From a checkpoint of a small image classifier.
Model: 6.3M parameters, 24-pixel images, arch vit, norm layernorm, patch size [2, 2], layers 8, width 256.
Training: batches of 192, held-out accuracy 96%.
Rows from block 2, named by matrix and row number. Rows with one number belong to one neuron. Each number is 50 + 15 x the weight over the matrix's rms, rounded and kept within 0 to 99. All counts start at 0.
# gate: MLP gate (model.blocks.2.mlp.gate.weight, 672x256), inputs 0-127
# fc1: MLP up (model.blocks.2.mlp.fc1.weight, 672x256), inputs 0-127
# fc2: MLP down (model.blocks.2.mlp.fc2.weight, 256x672, transposed), outputs 0-127
gate.599:69 61 20 79 41 67 26 54 26 25 77 55 52 64 80 42 37 42 73 28 81 32 40 58 58 34 47 84 40 39 31 33 64 68 47 30 48 64 46 61 13 41 32 53 37 32 67 37 31 29 28 58 53 33 66 47 33 56 54 57 47 41 63 75 30 66 52 48 36 67 39 55 35 60 66 51 45 37 24 46 63 66 33 36 52 64 51 45 38 67 52 55 72 44 51 24 34 58 54 31 53 56 34 60 92 74 53 62 60 42 52 59 65 71 79 42 87 34 33 24 39 72 65 16 44 48 53 16
gate.600:67 60 19 76 29 66 28 54 28 32 79 58 56 62 78 48 32 40 72 19 79 31 34 45 58 38 64 77 45 37 39 44 72 67 47 25 48 69 42 60 24 31 25 43 40 35 67 49 47 32 40 61 56 44 64 43 41 53 49 76 45 47 61 73 38 63 49 47 44 63 39 56 39 60 64 41 45 34 26 39 61 63 37 35 61 70 57 47 43 65 60 52 76 38 50 17 28 57 57 26 57 56 42 58 82 74 51 56 58 50 39 67 56 62 93 46 77 29 23 29 45 76 66 17 48 50 57 19
gate.601:71 68 17 76 38 68 31 56 27 29 80 56 57 58 77 43 41 39 75 25 81 26 32 50 57 34 63 68 48 31 43 40 74 62 48 19 49 78 49 57 15 38 31 60 39 41 61 35 54 28 45 67 55 37 62 45 36 56 46 66 42 49 64 74 26 60 45 41 36 65 40 55 36 72 68 47 42 32 20 31 63 50 32 36 61 62 69 42 45 63 45 49 73 50 44 19 35 50 56 31 54 52 42 64 83 75 51 52 63 49 38 66 56 74 82 50 77 31 22 33 47 77 73 14 54 56 59 20
gate.602:62 56 22 64 27 61 28 55 25 31 75 66 59 71 78 50 36 52 63 20 84 29 39 41 72 28 59 89 45 40 34 43 73 61 57 23 49 66 53 51 18 27 18 48 25 35 71 46 48 30 45 62 51 35 58 46 46 63 47 70 47 43 56 73 38 67 54 46 46 71 46 51 39 58 61 43 41 35 28 39 55 70 40 38 61 69 59 45 50 67 46 52 80 47 53 15 27 50 54 31 51 55 41 58 80 71 50 44 61 52 41 58 50 58 84 43 79 29 28 39 38 81 55 11 41 44 56 24
gate.603:70 65 22 77 31 60 32 59 30 29 75 57 61 59 76 49 36 43 72 27 84 30 32 44 67 26 65 82 47 39 36 40 68 63 52 15 37 77 51 54 22 34 27 45 37 31 67 43 45 31 34 49 55 35 62 44 38 54 45 69 44 45 62 70 28 60 44 45 47 60 41 51 32 61 60 44 41 37 22 38 59 61 26 38 58 62 53 41 51 64 47 48 69 42 53 20 25 54 54 25 55 60 40 57 90 72 54 51 70 42 42 60 53 64 84 43 82 36 19 33 40 74 60 07 40 48 62 21
gate.604:55 55 48 62 58 58 42 53 47 36 63 33 51 48 50 27 34 43 64 45 63 50 31 64 50 57 42 83 50 44 61 34 40 59 48 25 73 47 47 56 33 50 58 53 40 42 57 43 37 36 54 77 52 58 42 59 41 38 50 38 53 43 59 65 42 57 45 48 29 54 52 62 57 46 42 46 41 54 29 48 39 63 44 17 40 49 47 47 43 67 60 37 57 51 56 36 43 44 42 46 58 45 39 46 60 61 48 43 52 49 54 45 54 46 55 63 55 47 36 47 48 60 59 50 42 46 55 45
gate.605:62 65 28 60 23 41 49 69 25 50 60 62 59 53 65 49 46 46 58 16 67 32 22 56 78 46 57 58 46 35 47 40 51 40 38 48 27 60 36 52 28 31 30 66 47 51 66 51 52 27 49 48 61 53 51 40 47 60 60 54 64 54 50 46 39 49 53 52 55 77 33 43 28 57 67 62 44 53 53 36 68 56 51 45 73 60 50 39 24 54 61 38 62 66 46 22 45 44 55 51 34 43 52 42 69 61 58 44 41 58 36 59 45 56 78 42 70 47 29 39 38 64 42 28 47 34 50 40
gate.606:67 64 24 75 25 68 30 53 23 31 77 56 56 62 73 49 35 38 71 28 72 37 33 48 62 23 56 87 41 34 39 50 71 57 51 30 41 75 58 52 19 28 21 49 40 37 70 40 42 31 38 61 60 39 60 45 44 56 49 64 47 42 57 67 36 60 46 48 46 59 41 52 46 66 66 41 35 37 28 35 59 59 35 39 51 67 60 39 47 60 60 56 68 38 49 27 33 58 46 32 60 54 46 64 84 73 51 61 60 46 49 60 51 70 84 46 88 29 14 30 43 79 53 12 42 44 52 23
fc1.599:41 74 43 64 54 62 63 34 49 56 54 53 64 40 48 56 52 55 44 46 45 56 52 56 44 54 50 38 41 69 46 79 41 64 55 53 73 46 50 29 43 48 51 67 40 55 38 54 75 48 61 46 58 57 42 64 56 53 56 51 59 43 51 48 59 41 55 45 46 55 51 72 63 51 42 48 61 40 41 39 42 34 59 45 40 56 49 62 35 53 52 34 49 55 41 49 45 41 59 51 57 63 34 42 23 47 52 31 44 49 36 40 51 55 39 54 36 46 56 37 59 46 64 56 50 53 46 34
fc1.600:52 36 49 44 50 40 30 54 48 58 50 44 53 33 34 50 40 37 54 48 55 65 48 40 38 48 54 43 44 41 52 46 52 54 50 49 50 53 55 46 53 58 31 52 46 42 49 58 41 61 56 48 31 55 54 60 49 37 54 56 49 51 51 49 70 64 54 55 45 57 54 61 41 64 52 34 43 54 51 55 52 47 47 53 47 59 54 28 53 34 51 54 51 59 61 41 47 60 32 36 35 63 43 56 52 49 42 56 35 51 49 59 63 54 55 48 44 40 51 34 46 53 49 57 54 52 58 47
fc1.601:37 44 36 35 39 48 38 59 46 56 46 51 32 36 51 79 62 46 70 57 29 54 72 47 26 34 54 56 46 51 60 59 46 59 58 60 68 33 56 63 48 45 56 55 55 38 51 41 40 66 43 51 36 42 45 62 49 36 59 43 70 37 40 42 41 29 48 67 48 35 55 49 59 44 27 57 45 42 42 72 54 50 66 67 41 63 45 46 61 27 51 72 38 42 49 52 56 59 47 46 56 42 66 56 50 61 43 58 47 50 71 37 52 69 53 60 59 53 49 38 72 39 36 49 67 64 41 56
fc1.602:59 59 41 62 31 39 55 36 52 46 73 51 58 52 42 54 66 69 40 49 41 54 48 46 73 54 59 67 51 55 50 53 48 45 58 56 45 42 53 50 41 44 40 65 50 68 79 66 63 44 53 54 44 48 48 57 62 55 58 54 59 60 52 50 59 41 47 50 62 53 53 69 51 27 39 47 48 55 63 37 35 60 56 51 31 40 50 42 58 59 44 62 44 60 62 45 29 41 47 66 46 39 55 46 45 68 44 37 40 61 56 47 34 52 61 55 31 55 55 62 56 37 47 52 48 46 42 62
fc1.603:56 40 56 47 70 41 31 43 52 57 40 44 40 47 48 59 55 43 52 44 67 45 67 58 35 46 47 43 46 44 44 39 51 51 51 46 45 54 66 60 53 56 54 49 51 43 35 51 41 67 61 44 61 54 38 53 43 48 47 36 53 44 55 50 56 52 47 41 51 60 54 45 64 59 50 39 28 60 34 61 58 44 40 53 37 43 60 50 64 36 46 61 66 46 67 44 51 38 53 48 55 54 57 59 55 51 45 49 56 57 57 55 56 60 56 37 57 62 66 41 46 42 63 48 45 52 45 54
fc1.604:32 76 29 70 61 57 28 36 44 30 72 53 49 82 70 59 37 15 57 72 50 50 55 32 28 57 01 44 64 59 53 68 68 77 21 48 49 86 74 29 44 57 41 65 72 58 23 51 20 71 64 76 59 42 74 76 45 33 70 63 35 69 38 44 25 47 22 66 69 57 65 99 43 44 62 41 32 45 48 56 42 01 74 87 83 59 38 56 55 39 30 26 46 42 50 62 75 73 70 43 34 47 43 80 44 37 54 74 67 52 83 51 66 20 63 73 57 42 52 50 49 54 49 49 40 55 34 39
fc1.605:82 39 34 59 39 49 62 70 65 67 50 62 64 46 40 43 47 69 52 39 39 51 43 62 70 49 56 57 51 46 65 35 57 39 41 64 44 59 47 54 70 41 21 61 50 42 54 60 50 50 58 22 57 58 51 14 54 57 51 66 58 49 49 54 56 42 62 53 54 55 48 45 56 30 63 51 75 59 58 77 45 53 54 56 47 46 43 36 46 47 47 49 57 64 46 60 52 46 14 46 45 55 47 31 41 60 82 00 37 63 29 41 67 48 51 63 50 54 45 31 48 60 36 56 45 12 69 56
fc1.606:59 60 49 49 56 41 41 58 57 69 46 39 48 51 57 40 27 40 48 64 45 49 65 67 39 45 46 51 58 37 63 57 34 41 40 63 61 48 52 40 58 48 51 43 60 43 35 55 42 59 49 55 60 70 22 60 41 39 54 36 52 47 55 60 54 39 60 52 48 48 38 73 70 78 60 42 40 56 42 54 47 42 39 51 45 46 36 49 31 55 49 57 50 44 54 54 45 42 62 48 45 53 45 49 61 42 52 45 49 38 56 76 56 49 58 40 53 41 47 45 37 43 41 59 45 45 52 45
fc2.599:37 53 59 32 49 64 61 58 47 47 40 42 50 72 42 51 55 68 47 48 42 56 62 60 71 50 38 57 67 69 46 46 46 39 52 59 57 46 55 41 48 52 46 43 51 43 53 45 48 43 42 39 50 60 57 54 40 59 54 48 50 39 34 58 49 44 53 37 66 59 51 64 46 31 52 47 57 38 52 53 62 62 57 27 33 36 50 48 42 58 33 45 50 48 67 61 48 50 77 49 58 60 51 42 55 56 65 42 46 49 32 44 49 38 61 48 47 47 50 65 53 62 54 34 40 51 62 39
fc2.600:43 68 56 51 50 59 50 55 58 44 47 45 47 64 45 50 52 44 62 52 47 47 51 60 47 45 54 46 58 52 53 38 43 54 41 51 41 58 56 46 54 59 56 48 54 36 48 44 41 43 35 51 55 55 63 45 49 48 61 39 51 57 37 52 52 48 31 51 42 56 57 53 57 41 50 54 44 46 68 51 43 42 43 58 40 53 54 74 53 45 52 62 60 56 39 47 47 43 46 47 47 49 44 48 54 54 52 51 62 49 53 46 61 66 55 42 48 55 61 48 46 46 56 48 56 60 47 49
fc2.601:43 40 56 32 52 52 45 28 63 54 37 49 40 53 24 58 42 46 77 51 30 65 68 64 64 50 43 59 64 66 49 42 46 37 46 61 54 48 63 37 57 52 43 38 46 53 50 44 48 41 52 64 55 69 40 49 44 67 60 44 61 44 38 34 40 33 61 53 69 64 42 58 58 53 42 30 69 53 49 65 46 79 52 60 48 65 46 46 60 42 55 66 49 38 32 38 47 52 63 56 40 50 52 44 47 50 43 40 14 53 39 54 49 43 39 58 64 51 59 45 51 45 53 53 58 66 57 50
fc2.602:47 34 47 44 42 34 68 49 56 57 30 56 44 53 34 46 45 59 50 51 57 55 58 56 65 44 45 37 46 46 57 60 37 44 48 59 42 40 51 50 69 56 49 46 68 58 54 47 41 48 56 44 26 48 39 60 59 42 48 45 59 40 51 34 44 48 61 47 54 26 43 59 59 62 34 46 53 48 41 43 57 50 59 47 34 48 50 43 37 37 46 34 36 36 53 63 29 60 46 59 61 64 49 58 51 50 46 55 32 51 63 54 49 58 48 64 57 51 67 50 53 40 40 50 46 53 45 56
fc2.603:35 81 49 38 44 55 39 47 41 55 61 41 70 71 43 52 57 48 49 55 47 48 39 46 42 54 53 59 60 56 50 47 51 66 50 44 63 51 48 54 43 55 49 62 44 31 40 58 51 44 49 53 78 64 60 56 58 55 62 32 66 62 50 56 60 43 41 31 52 64 41 63 59 35 59 50 49 56 52 57 43 62 34 43 60 56 42 58 69 63 64 64 72 61 41 48 52 39 54 46 50 34 52 39 49 64 49 42 62 49 49 48 48 58 53 40 50 55 43 52 54 43 62 39 56 63 51 43
fc2.604:35 35 33 49 40 39 66 23 62 45 17 47 53 40 15 50 40 58 44 52 51 49 82 44 78 48 47 18 35 66 27 42 55 20 43 51 34 60 71 30 39 65 16 36 41 64 38 51 40 64 33 65 66 69 36 62 25 90 68 48 34 35 15 42 61 22 66 33 72 68 32 56 48 54 58 47 56 77 68 52 61 96 38 31 80 49 56 44 88 41 40 67 72 22 79 54 68 63 77 26 42 42 39 74 50 56 52 44 38 58 09 91 28 24 69 48 61 66 71 69 71 36 51 43 49 37 53 27
fc2.605:62 71 32 87 52 84 33 49 54 35 39 44 28 54 38 51 23 49 15 35 49 45 36 41 50 55 53 76 71 24 68 40 32 65 19 36 66 67 15 60 28 35 50 59 75 49 41 59 57 51 51 72 34 65 38 45 27 60 27 64 77 58 65 56 72 46 29 48 21 73 67 32 33 38 55 69 51 52 46 51 23 82 76 47 66 49 65 86 67 82 50 64 58 46 53 60 41 42 60 41 59 40 59 44 47 58 55 32 57 43 45 43 49 33 52 56 46 54 27 52 78 54 53 44 35 08 60 36
fc2.606:50 68 35 52 45 37 35 70 48 42 65 51 57 53 44 25 49 52 42 57 53 61 46 49 48 71 50 49 50 49 49 39 35 51 44 65 62 59 45 47 29 43 48 72 51 44 44 53 53 53 42 68 92 54 43 46 45 55 58 45 57 60 41 66 43 31 35 58 60 52 44 79 68 48 60 27 45 66 35 67 34 35 47 56 49 65 61 61 56 60 55 45 70 55 36 40 55 46 45 44 38 37 50 53 43 57 55 29 67 58 45 51 44 71 28 55 49 48 50 35 39 48 65 34 80 51 57 45