{"arch": "vit", "model": "image classifier", "dataset": "stained colorectal tissue patches (NCT-CRC-HE-100K)", "train_examples": 90422, "image_size": 24, "crop_scale_min": 0.7, "horizontal_flip": true, "translate": 0.06, "targets": ["tissue"], "num_classes": 9, "norm": "layernorm", "norm_position": "pre", "hidden_act": "swiglu", "mlp_ratio": 2.67, "head_dim": 32, "fused_qkv": false, "bias": "all", "qk_norm": false, "parallel_block": false, "inner_norm": false, "patch_size": [2, 2], "layers": 8, "width": 256, "positions": "learned", "pooling": "mean", "label_smoothing": 0.1, "loss": "cross_entropy", "head_dropout": 0.1, "init": "lecun_normal", "residual_init": "zero_last", "optimizer": "adamw", "learning_rate": 0.0019, "beta1": 0.95, "beta2": 0.98, "eps": 1e-08, "max_grad_norm": 1.0, "ema_decay": 0.999, "max_steps": 13000, "batch_size": 192, "epochs": 27.6, "lr_schedule": "cosine", "final_lr_fraction": 0, "warmup_steps": 650, "weight_decay": 0.1}
Rows from block 4 of a small image classifier, named by matrix and row number. Rows with one number belong to one neuron. Each number is 500 + 40 x the weight over its row's rms, rounded and kept within 0 to 999. All counts start at 0. Numbers have three digits each.
After each neuron's rows are labels from the 100 images, of 14976, where the neuron reaches its largest size: "top examples" is what is common among them. Only what is clearly more common there than usual is listed. The data: stained colorectal tissue patches (NCT-CRC-HE-100K).
# gate: MLP gate (model.blocks.4.mlp.gate.weight, 672x256), inputs 128-255
# fc1: MLP up (model.blocks.4.mlp.fc1.weight, 672x256), inputs 128-255
# fc2: MLP down (model.blocks.4.mlp.fc2.weight, 256x672, transposed), outputs 128-255

gate.44:510486512548502441537534504481495479600471524444491500459515406516506472444511500514514484476431573482459551491533522458500534578516545507425471493629453503494449548483529453518577574512526490499546547467539516468522448460510533506484489537496524523521504470455473468477497433540493429446436581530429511457555454440465466535575510534483516511484517534519557566531476547472392488435518
fc1.44:486522454466561470497524560473465483439494518546524464466493500570432477561443573429520427541507530465493510564526563470490591564457469456583515526529440527513476446485523512496585495458535546433465520487515499521513529476497540537503477476499506500490442419474547508494513552552452496474499541485459533525541462470483466443577514552428475502525516491509515516594486482558431553531448
fc2.44:580459476506468494413512531531450512471492480530514530536514557452426522502523569582563510614470476487533465412477475485523494537525465501559501418405490497550528535423546529535437495500530496547483479435464454444555591508568549456583517534479454460459509502553498526475477532519487527503513458511535540564413504538489530472566499506557559490507467484533444503521464468511538532564493
top examples: tissue: mucus

gate.590:507450518558531483485503499487474458561439505455514558470517491533526536491452493546528483433487542520443544463563496470492484518533488471428437441576520530525484499498492540551536520499481498515555580488548536405510464453499535477523539502520502459527524484474466475456486434548458513429496526565424530453566455430484516509490501465512522500449550518465522568493464484498448499452500
fc1.590:447478458502514456488553552508507495517517453556493498532472492434500500453438410548437474519516496572516511563574492501502500528500456503513510453493507461501536572502453494482455474582538467550534519594526502500511530532498509454442475533494465523480544497483450594440469513494561506578497530475561514467427453450506570509474433524526504426494421492463502428472470430453486489461535
fc2.590:484392530539524469452501578426508475469521554503494555473490493470502496515440506467490589491448491454495471489531468488552462469444458462592549472459482447379506500535539497478481470504418497526480506539571505448421548482524451493525503477561548425523460541472513455431444491548519486480492469531476519486529526460469524483445429507534496476557552543485492464494492500504573510515531
top examples: tissue: smooth muscle

gate.98:528447497504554461518514485447496497604488547422526515419479482523500469453491476545526479496438526503481505494569529458510577587511506525386468458573495497545450501460517508514554568512507455514533538508513524460495453487519542523467533559484477491488539481456480497465504414516499449496449593531448509471558464450412485520574520523523516496481508536522521555548471494487379486436548
fc1.98:585474442510562579453437533434473529483478520464507497474517529479462482506495548493500430487539532480505410492452549497432487522509428521472459491457469476427429456451509552491448482520524538500509564518549514529473552534526514543468450503490472521463562518516543507467521464449498516485525560484512566496560529506416477513499520472543610449569496390537452512528543536479586491540443
fc2.98:434551470549519524515452494477499533448480446540575556499515483468536503531440477405488474519499524549471540458496471516494477500515481426529479433502526439494412451506485470484568445488503563515502541476535504517490541488463539490470449459541529473439548437520545446478506479516471559472496481553539583556479489541520484526489460551553552462481486504491508502516463484450495477454474
top examples: tissue: mucus

gate.456:531484494533531448543537485495502472586493513428473500441494449502531471441502478541501476478441566486478523505547519437507552560536531526422473486632496488492480515470509431515549574511507478491540568503539524473489439480508516505509502528479520549496521477477453470470485401516510458440467569509436489433560448462470502529532527524523519512488527540481541558524501523470392448397555
fc1.456:493463484507448557579433423564524494521509570430546450511477536496509447487488504529465538537479518541530588494460507484533544478468501478474421538449544470513488485452487500491530486528463473530503453433457559510439455494498505418468522537458509557493535491497447494471520496496503418535490502485485492554439522519454458558529534528492539494523501536503461518487425554462569455496525
fc2.456:435516518479524558547512502502477502431469503499492482453457430557539510514494449493458539450506487519404540522520539500498471461490550474461548610530532520494482512596408420538505483552480525544486498503538516600469428473452416530438480469499511486488462522519533507506512463511509484545464471472450431560580510455557452497417511462488394494526561517435471488454495531491553488475469
top examples: tissue: mucus

gate.626:537459526517518481552542471480540456590489493421517502474499451544487464444516475547497485469447536485459541498530509465514532558544532527400472471651500505553438532497494456531560575510490469504557553482542523466524435484484534532474530536466490509489514480493480501479491398524513469458457574509439491478544454475482489546544526551525469503467518536502543567502515536492408461403552
fc1.626:485519518545502540559470554483531525498581433457475482506507477424558459495498533516480520504539589505515483477487445505519513440472506434502508467519517452511485467528522556508505484427540515479433527520552504496460531498528511494437497474498519522445548465469548449512520481460385503573451596567526548570519559551457477517478523519457514474507465483475546605496516547438477511476460
fc2.626:462525515505471616498472496534575426432459532482419472470531466492525503533498516546486526527515480492522482504491519529464489463536549497544520508509501479484554542508413448490452528491470466525472566559425514514533489539522446443600512510507525494501490530510468517478507476441510509532444431518498486522409533489487565533529484530487419528473492467483421545444525535489486529506508
top examples: tissue: mucus

gate.220:452455521544545484483515487423519536629528516457526520458426476551529523424558528486486544461472512575485537481501478454549499542502501457415479463509488450537474498497475486544545583444591472536494485542467516457509505405485495487451575571469517534472501503446486522509563504506453507500443470561441481502542534483480536511559533470477490457483549563527507501553479495505439536469576
fc1.220:464528482579573440484501491467545489548581410481482510478496484427526471508562499509534515466504546569544550436497423533489468453529521521466488503487468516482495477495442534505525539496553489536459510504489472461513451478547459528476500523562570496459465476451505524536501504497481558477510482579494510472526562528506484560521429521458515552372468505565530519573523463517509510574499
fc2.220:468451412442495525499496483445526500442518479586558545507444578509431472517553429493467509532409485497527535517471578546476470533522459479567494493447502533522509532451438517466476447539490482498545458464512475483568641431519501547521520455478445513465547491516501582431515535473545560540488461422506556541468496554515501487510481502556431473512499481564492529516502498521577439494511
top examples: tissue: tumour epithelium

gate.41:536467443470578445470499533451505515556483493438541488404452465486504530505448493519451465522430494503580431537486494406480540590507479500468484440482453452477483467440472483498457578526539480541534555531485478474461507445477485526473526583540477525438526447467507487438538435498487407517490537511497542441507508460450493537531513543528534549487523468554479496563550525485497485508508
fc1.41:534427488462532522518490526453517431490429437516505519420496434467492533509452496486490520490408449537497489548457543454536471503515455446537469459507472389498485525464464483491500523523533551609471523477524443454491541461476462520468514517468465521455551456521467456474545509497505429539490465607513560527477536491442549558467512480557486463500614469445448518483511533500501481488468
fc2.41:530486469511446464458582520536438484545434508536504538482516439495462537404499526573494460487522499479527456497433552512476493572572560498464491555500544563531464513445459538571472539550520471503502480460547447529506472499498569537507476609457529492445471481562506510531546477516474495456459553498526578524444495531511488568569502436530529570405495468493453487491572500474457532489525
top examples: tissue: smooth muscle

gate.196:508510527520504466484529494459553499500527543475489466478524450486537569450468495529551537499527505533459475479487473525474503469530560488467505515533551521451471491537505467586517546454492469449478523524439486533477437545462479424508424549535572536509388489489494482492463444504489444501510499585456443487489531490481573515560476511489498456460530502458510499500455581513474529522527
fc1.196:516496476527479485527535480503536437514435476580460525590506518409511498528565444459517452467510475489491476453593487551546442500575535518466521419438522435522547547457476514463487435542501485540556545548518462472538522531486590497543529564520485468541549441467445553421515461551558520518490464475508533438438411538523519509521412560489563464487467530516557463488438441467492480463519
fc2.196:500503443487504504523462446560478522573523430407489521530505498484465412489497475509501461550486547510534503533447522488502534543513465557434407540573503551582511465449466486472569535519532580462532540513504532524492528477542546498436476518478508536425509415469466503539469551527511549538526607515513487514457499540491425534495500507497512537469454462514526555572515505539453429526468
top examples: tissue: normal colon mucosa

gate.623:534461512456540525521478421409573492554500469449495524437452428497465491508575445499519500495438536513526481535506572521563508483497426475419557474542479440539526507512511462508482529468543458473535557473467439472473490437453467481506543536491488531455527492466492471470556477503521443488459499558429474507584513458451499586474535561487478488483569519527460477531492534518489484460506
fc1.623:436515499528456451524568612488556453491399538526560547486587434542492459464451501478588507480469502501405467437489492474453466499522576503524524472548477514513425519516470488537546521490480485458452503503550516521530449510424567601458501536489483463534486434518525443537503488540539536481469520525453576542486467536480482464502487482509457549441491506486504532549461462532456504516497
fc2.623:470494542455487491509517464491486531505548543549548503482452495508524533485542481498453488494488502554493591565561535527463568534524508513523510508521530545566544535563501473487550494526449489532529484463511558474525479477469494455529528461435450453545488474462478545436506487509507547493466466484402423514551431395502511482581536506496478504550568569541537491499458469515383487463550
top examples: tissue: normal colon mucosa

gate.385:542464516522493471511541508462535459600527539415487537423491467531531478462502466563526497467438531490492510519543499463513536540493539516405507477612499480500470535465521467552555579543492476486547584501543548478501450498515501503488504534468526505516508470466453501442479388531521444454442529528425492430570461436449488552541521511519526534484533563485511556518498520474389483416552
fc1.385:465535541443497553538472435527448478440487524547566443487498578551524460452447468501467448589560520500532539545518494545462507542568527464467488493510528506563502479475471480510554460424502493503501447488480424445525524426466530492435523536447446529377470525528514444571534492452461418564501522493481525475506487587509500524509555548505554495393473470518491504466446506473509558490479
fc2.385:506483478486549473507584581438446485458488549551505544537532504514552561453448534557515457538474462469463439480469516507458533443484557502499496522508468539475467523497503514526452462507421499458493499539550593541440464500398482481467490503567467423544483482492519493535465479503504532481577523515465514479507476526527552444505471431518458389525510491461498478498484581552475548544507
top examples: tissue: mucus

gate.67:544496518551481468478542444412515509609515498473541510485503489553502465464590458531621478495521508500478443436554574522546498474558507522415478520593565557521434524490485509515531514452521484445535540472495520474505456491400561527551545536480504518552481446495520495522442486556455521397525477491422476472549477494494493491595528554460519500471484559477499502587464483534441548456521
fc1.67:496526474540433493521486475511539507563525453497433460534497500486519453568599505475554464468544451443538462450504513526526474529449500523522565564465483495504530475549463494414441469516508502473540436554497495504579535532509490533542548481531516497490448470538526468490449521533543557504481438435494548501477478553541428499505481609443476529500442522463528477494548492494542451511477
fc2.67:506480478509510494528494467505478474532505496499494474567503561480508470547451502489431517520479511486533502491541531459511450519501463512482447515529457436486552576511441428425471412491544512554556472552586543497538536434542402532451520428511420512460536532503494485475482508546512481542523477462490518458505501494545439477449480523447517476556511519462515548486508538476602447494509
top examples: tissue: normal colon mucosa

gate.663:522459471472502493544518502481478452590433441507542481469510511478563513457494491507470473477444473580489543483569599501501585562547501499461503422561521526579491497460467518479532513533511498572582518448567465432583497488506516540530483546475445475444582434419480507499490482536507517468487515477477522496505434498460464530579544528569475547460509513564491506512510458507454471434512
fc1.663:460499543541516514483449463448474579498519536430472432507449460554502447546529484451552504470541531481509471470557466506510465441493442509523448500505523501459387500550490438498460561423537525539493506504504530551419532529446498531454597465511543532514441519548606465501528499536547556449526486505483490497527513483564468498516518467510488431475503476441462477563576596550501523529478
fc2.663:520543454558550499486501567469495459518520492497479476528489503495520494512464489518456473548571506468507470511525424443573468468506480418486491467489552478457487497538458526526484489459534502487509501594466509540411533526446485485424470459553526474477525558556589505481471535466547548499506477506616538422516486518521565361408494481525456470470469501433504470519505451424547494495517
top examples: tissue: mucus

gate.219:555445483508523476538524466480520479609465532431491519445480481493497496463530487566497477486442543494436509475527540483513534551547544531388445459610527524502466525465503468514535564490515454504554541500525535448505447495502548518512519568470498514510529481498473497471486413522509455423462564512464485446534456444447504509562521515522507505490515518524547553527489520470384458436558
fc1.219:518507484499540496460527570509476576438508456501550547407536501475529534440472512516529462562477509461541414478495474459430511507497454560455520469384536465442512460486501552532403489509550478560465543522510469481447481499477485535364422550512490507476512551450494500495513494477497463558542520554516564552498540496422488478531487454530580502525490427565500447534534422456568525510474
fc2.219:490499534488544531547532525508499506446454465509518534478488516468552484496395476468456476511462484559406496507529494415426444449493519452623490471549479476459544470480505440519475472496507484552485532512534436499513503480448452454414461482505476537488530449427500467517492472520498505547545449520480535494485541556487527508479444512567453520483472500475548480506483523479541511480446
top examples: tissue: mucus; tissue: debris

gate.265:526477489515480475450490474456510459561483470434458548467522534487452545484518496578526535488532463528506468470529529449477484514508475491400467522540482445465458522527469520571581595543458512533534534543463538427548447516527456461543485526492524543475423465480449501461480480509520433552463527576422475486527507421472485563505538495554485491465559524401431493475537487471490518479514
fc1.265:472510516466542454569514538516537529475474559543541492527486374523519438501487482412491466519463582462503525581491505570504513549498521518537495479494481521521494499481527409446436505476554477458481496470520520600488559450435539539410522490517425494483559483441544506511494495471522550461513539433529528474498474534499514455550449521475505493541469511564559517552463574518460478529511
fc2.265:497524503483540472531480496537523586483538507422513528457512557486539497474528479531458520509484539539521545472500422519516506519516484542474508429517578486492514406440517529520492488470512490531482529526419492489430428475528516476431446488524522505417536519491536457505571451455501484467486501512552486487519523549465441538522559482553517518458481484539490505567435481472498432486473
top examples: tissue: tumour epithelium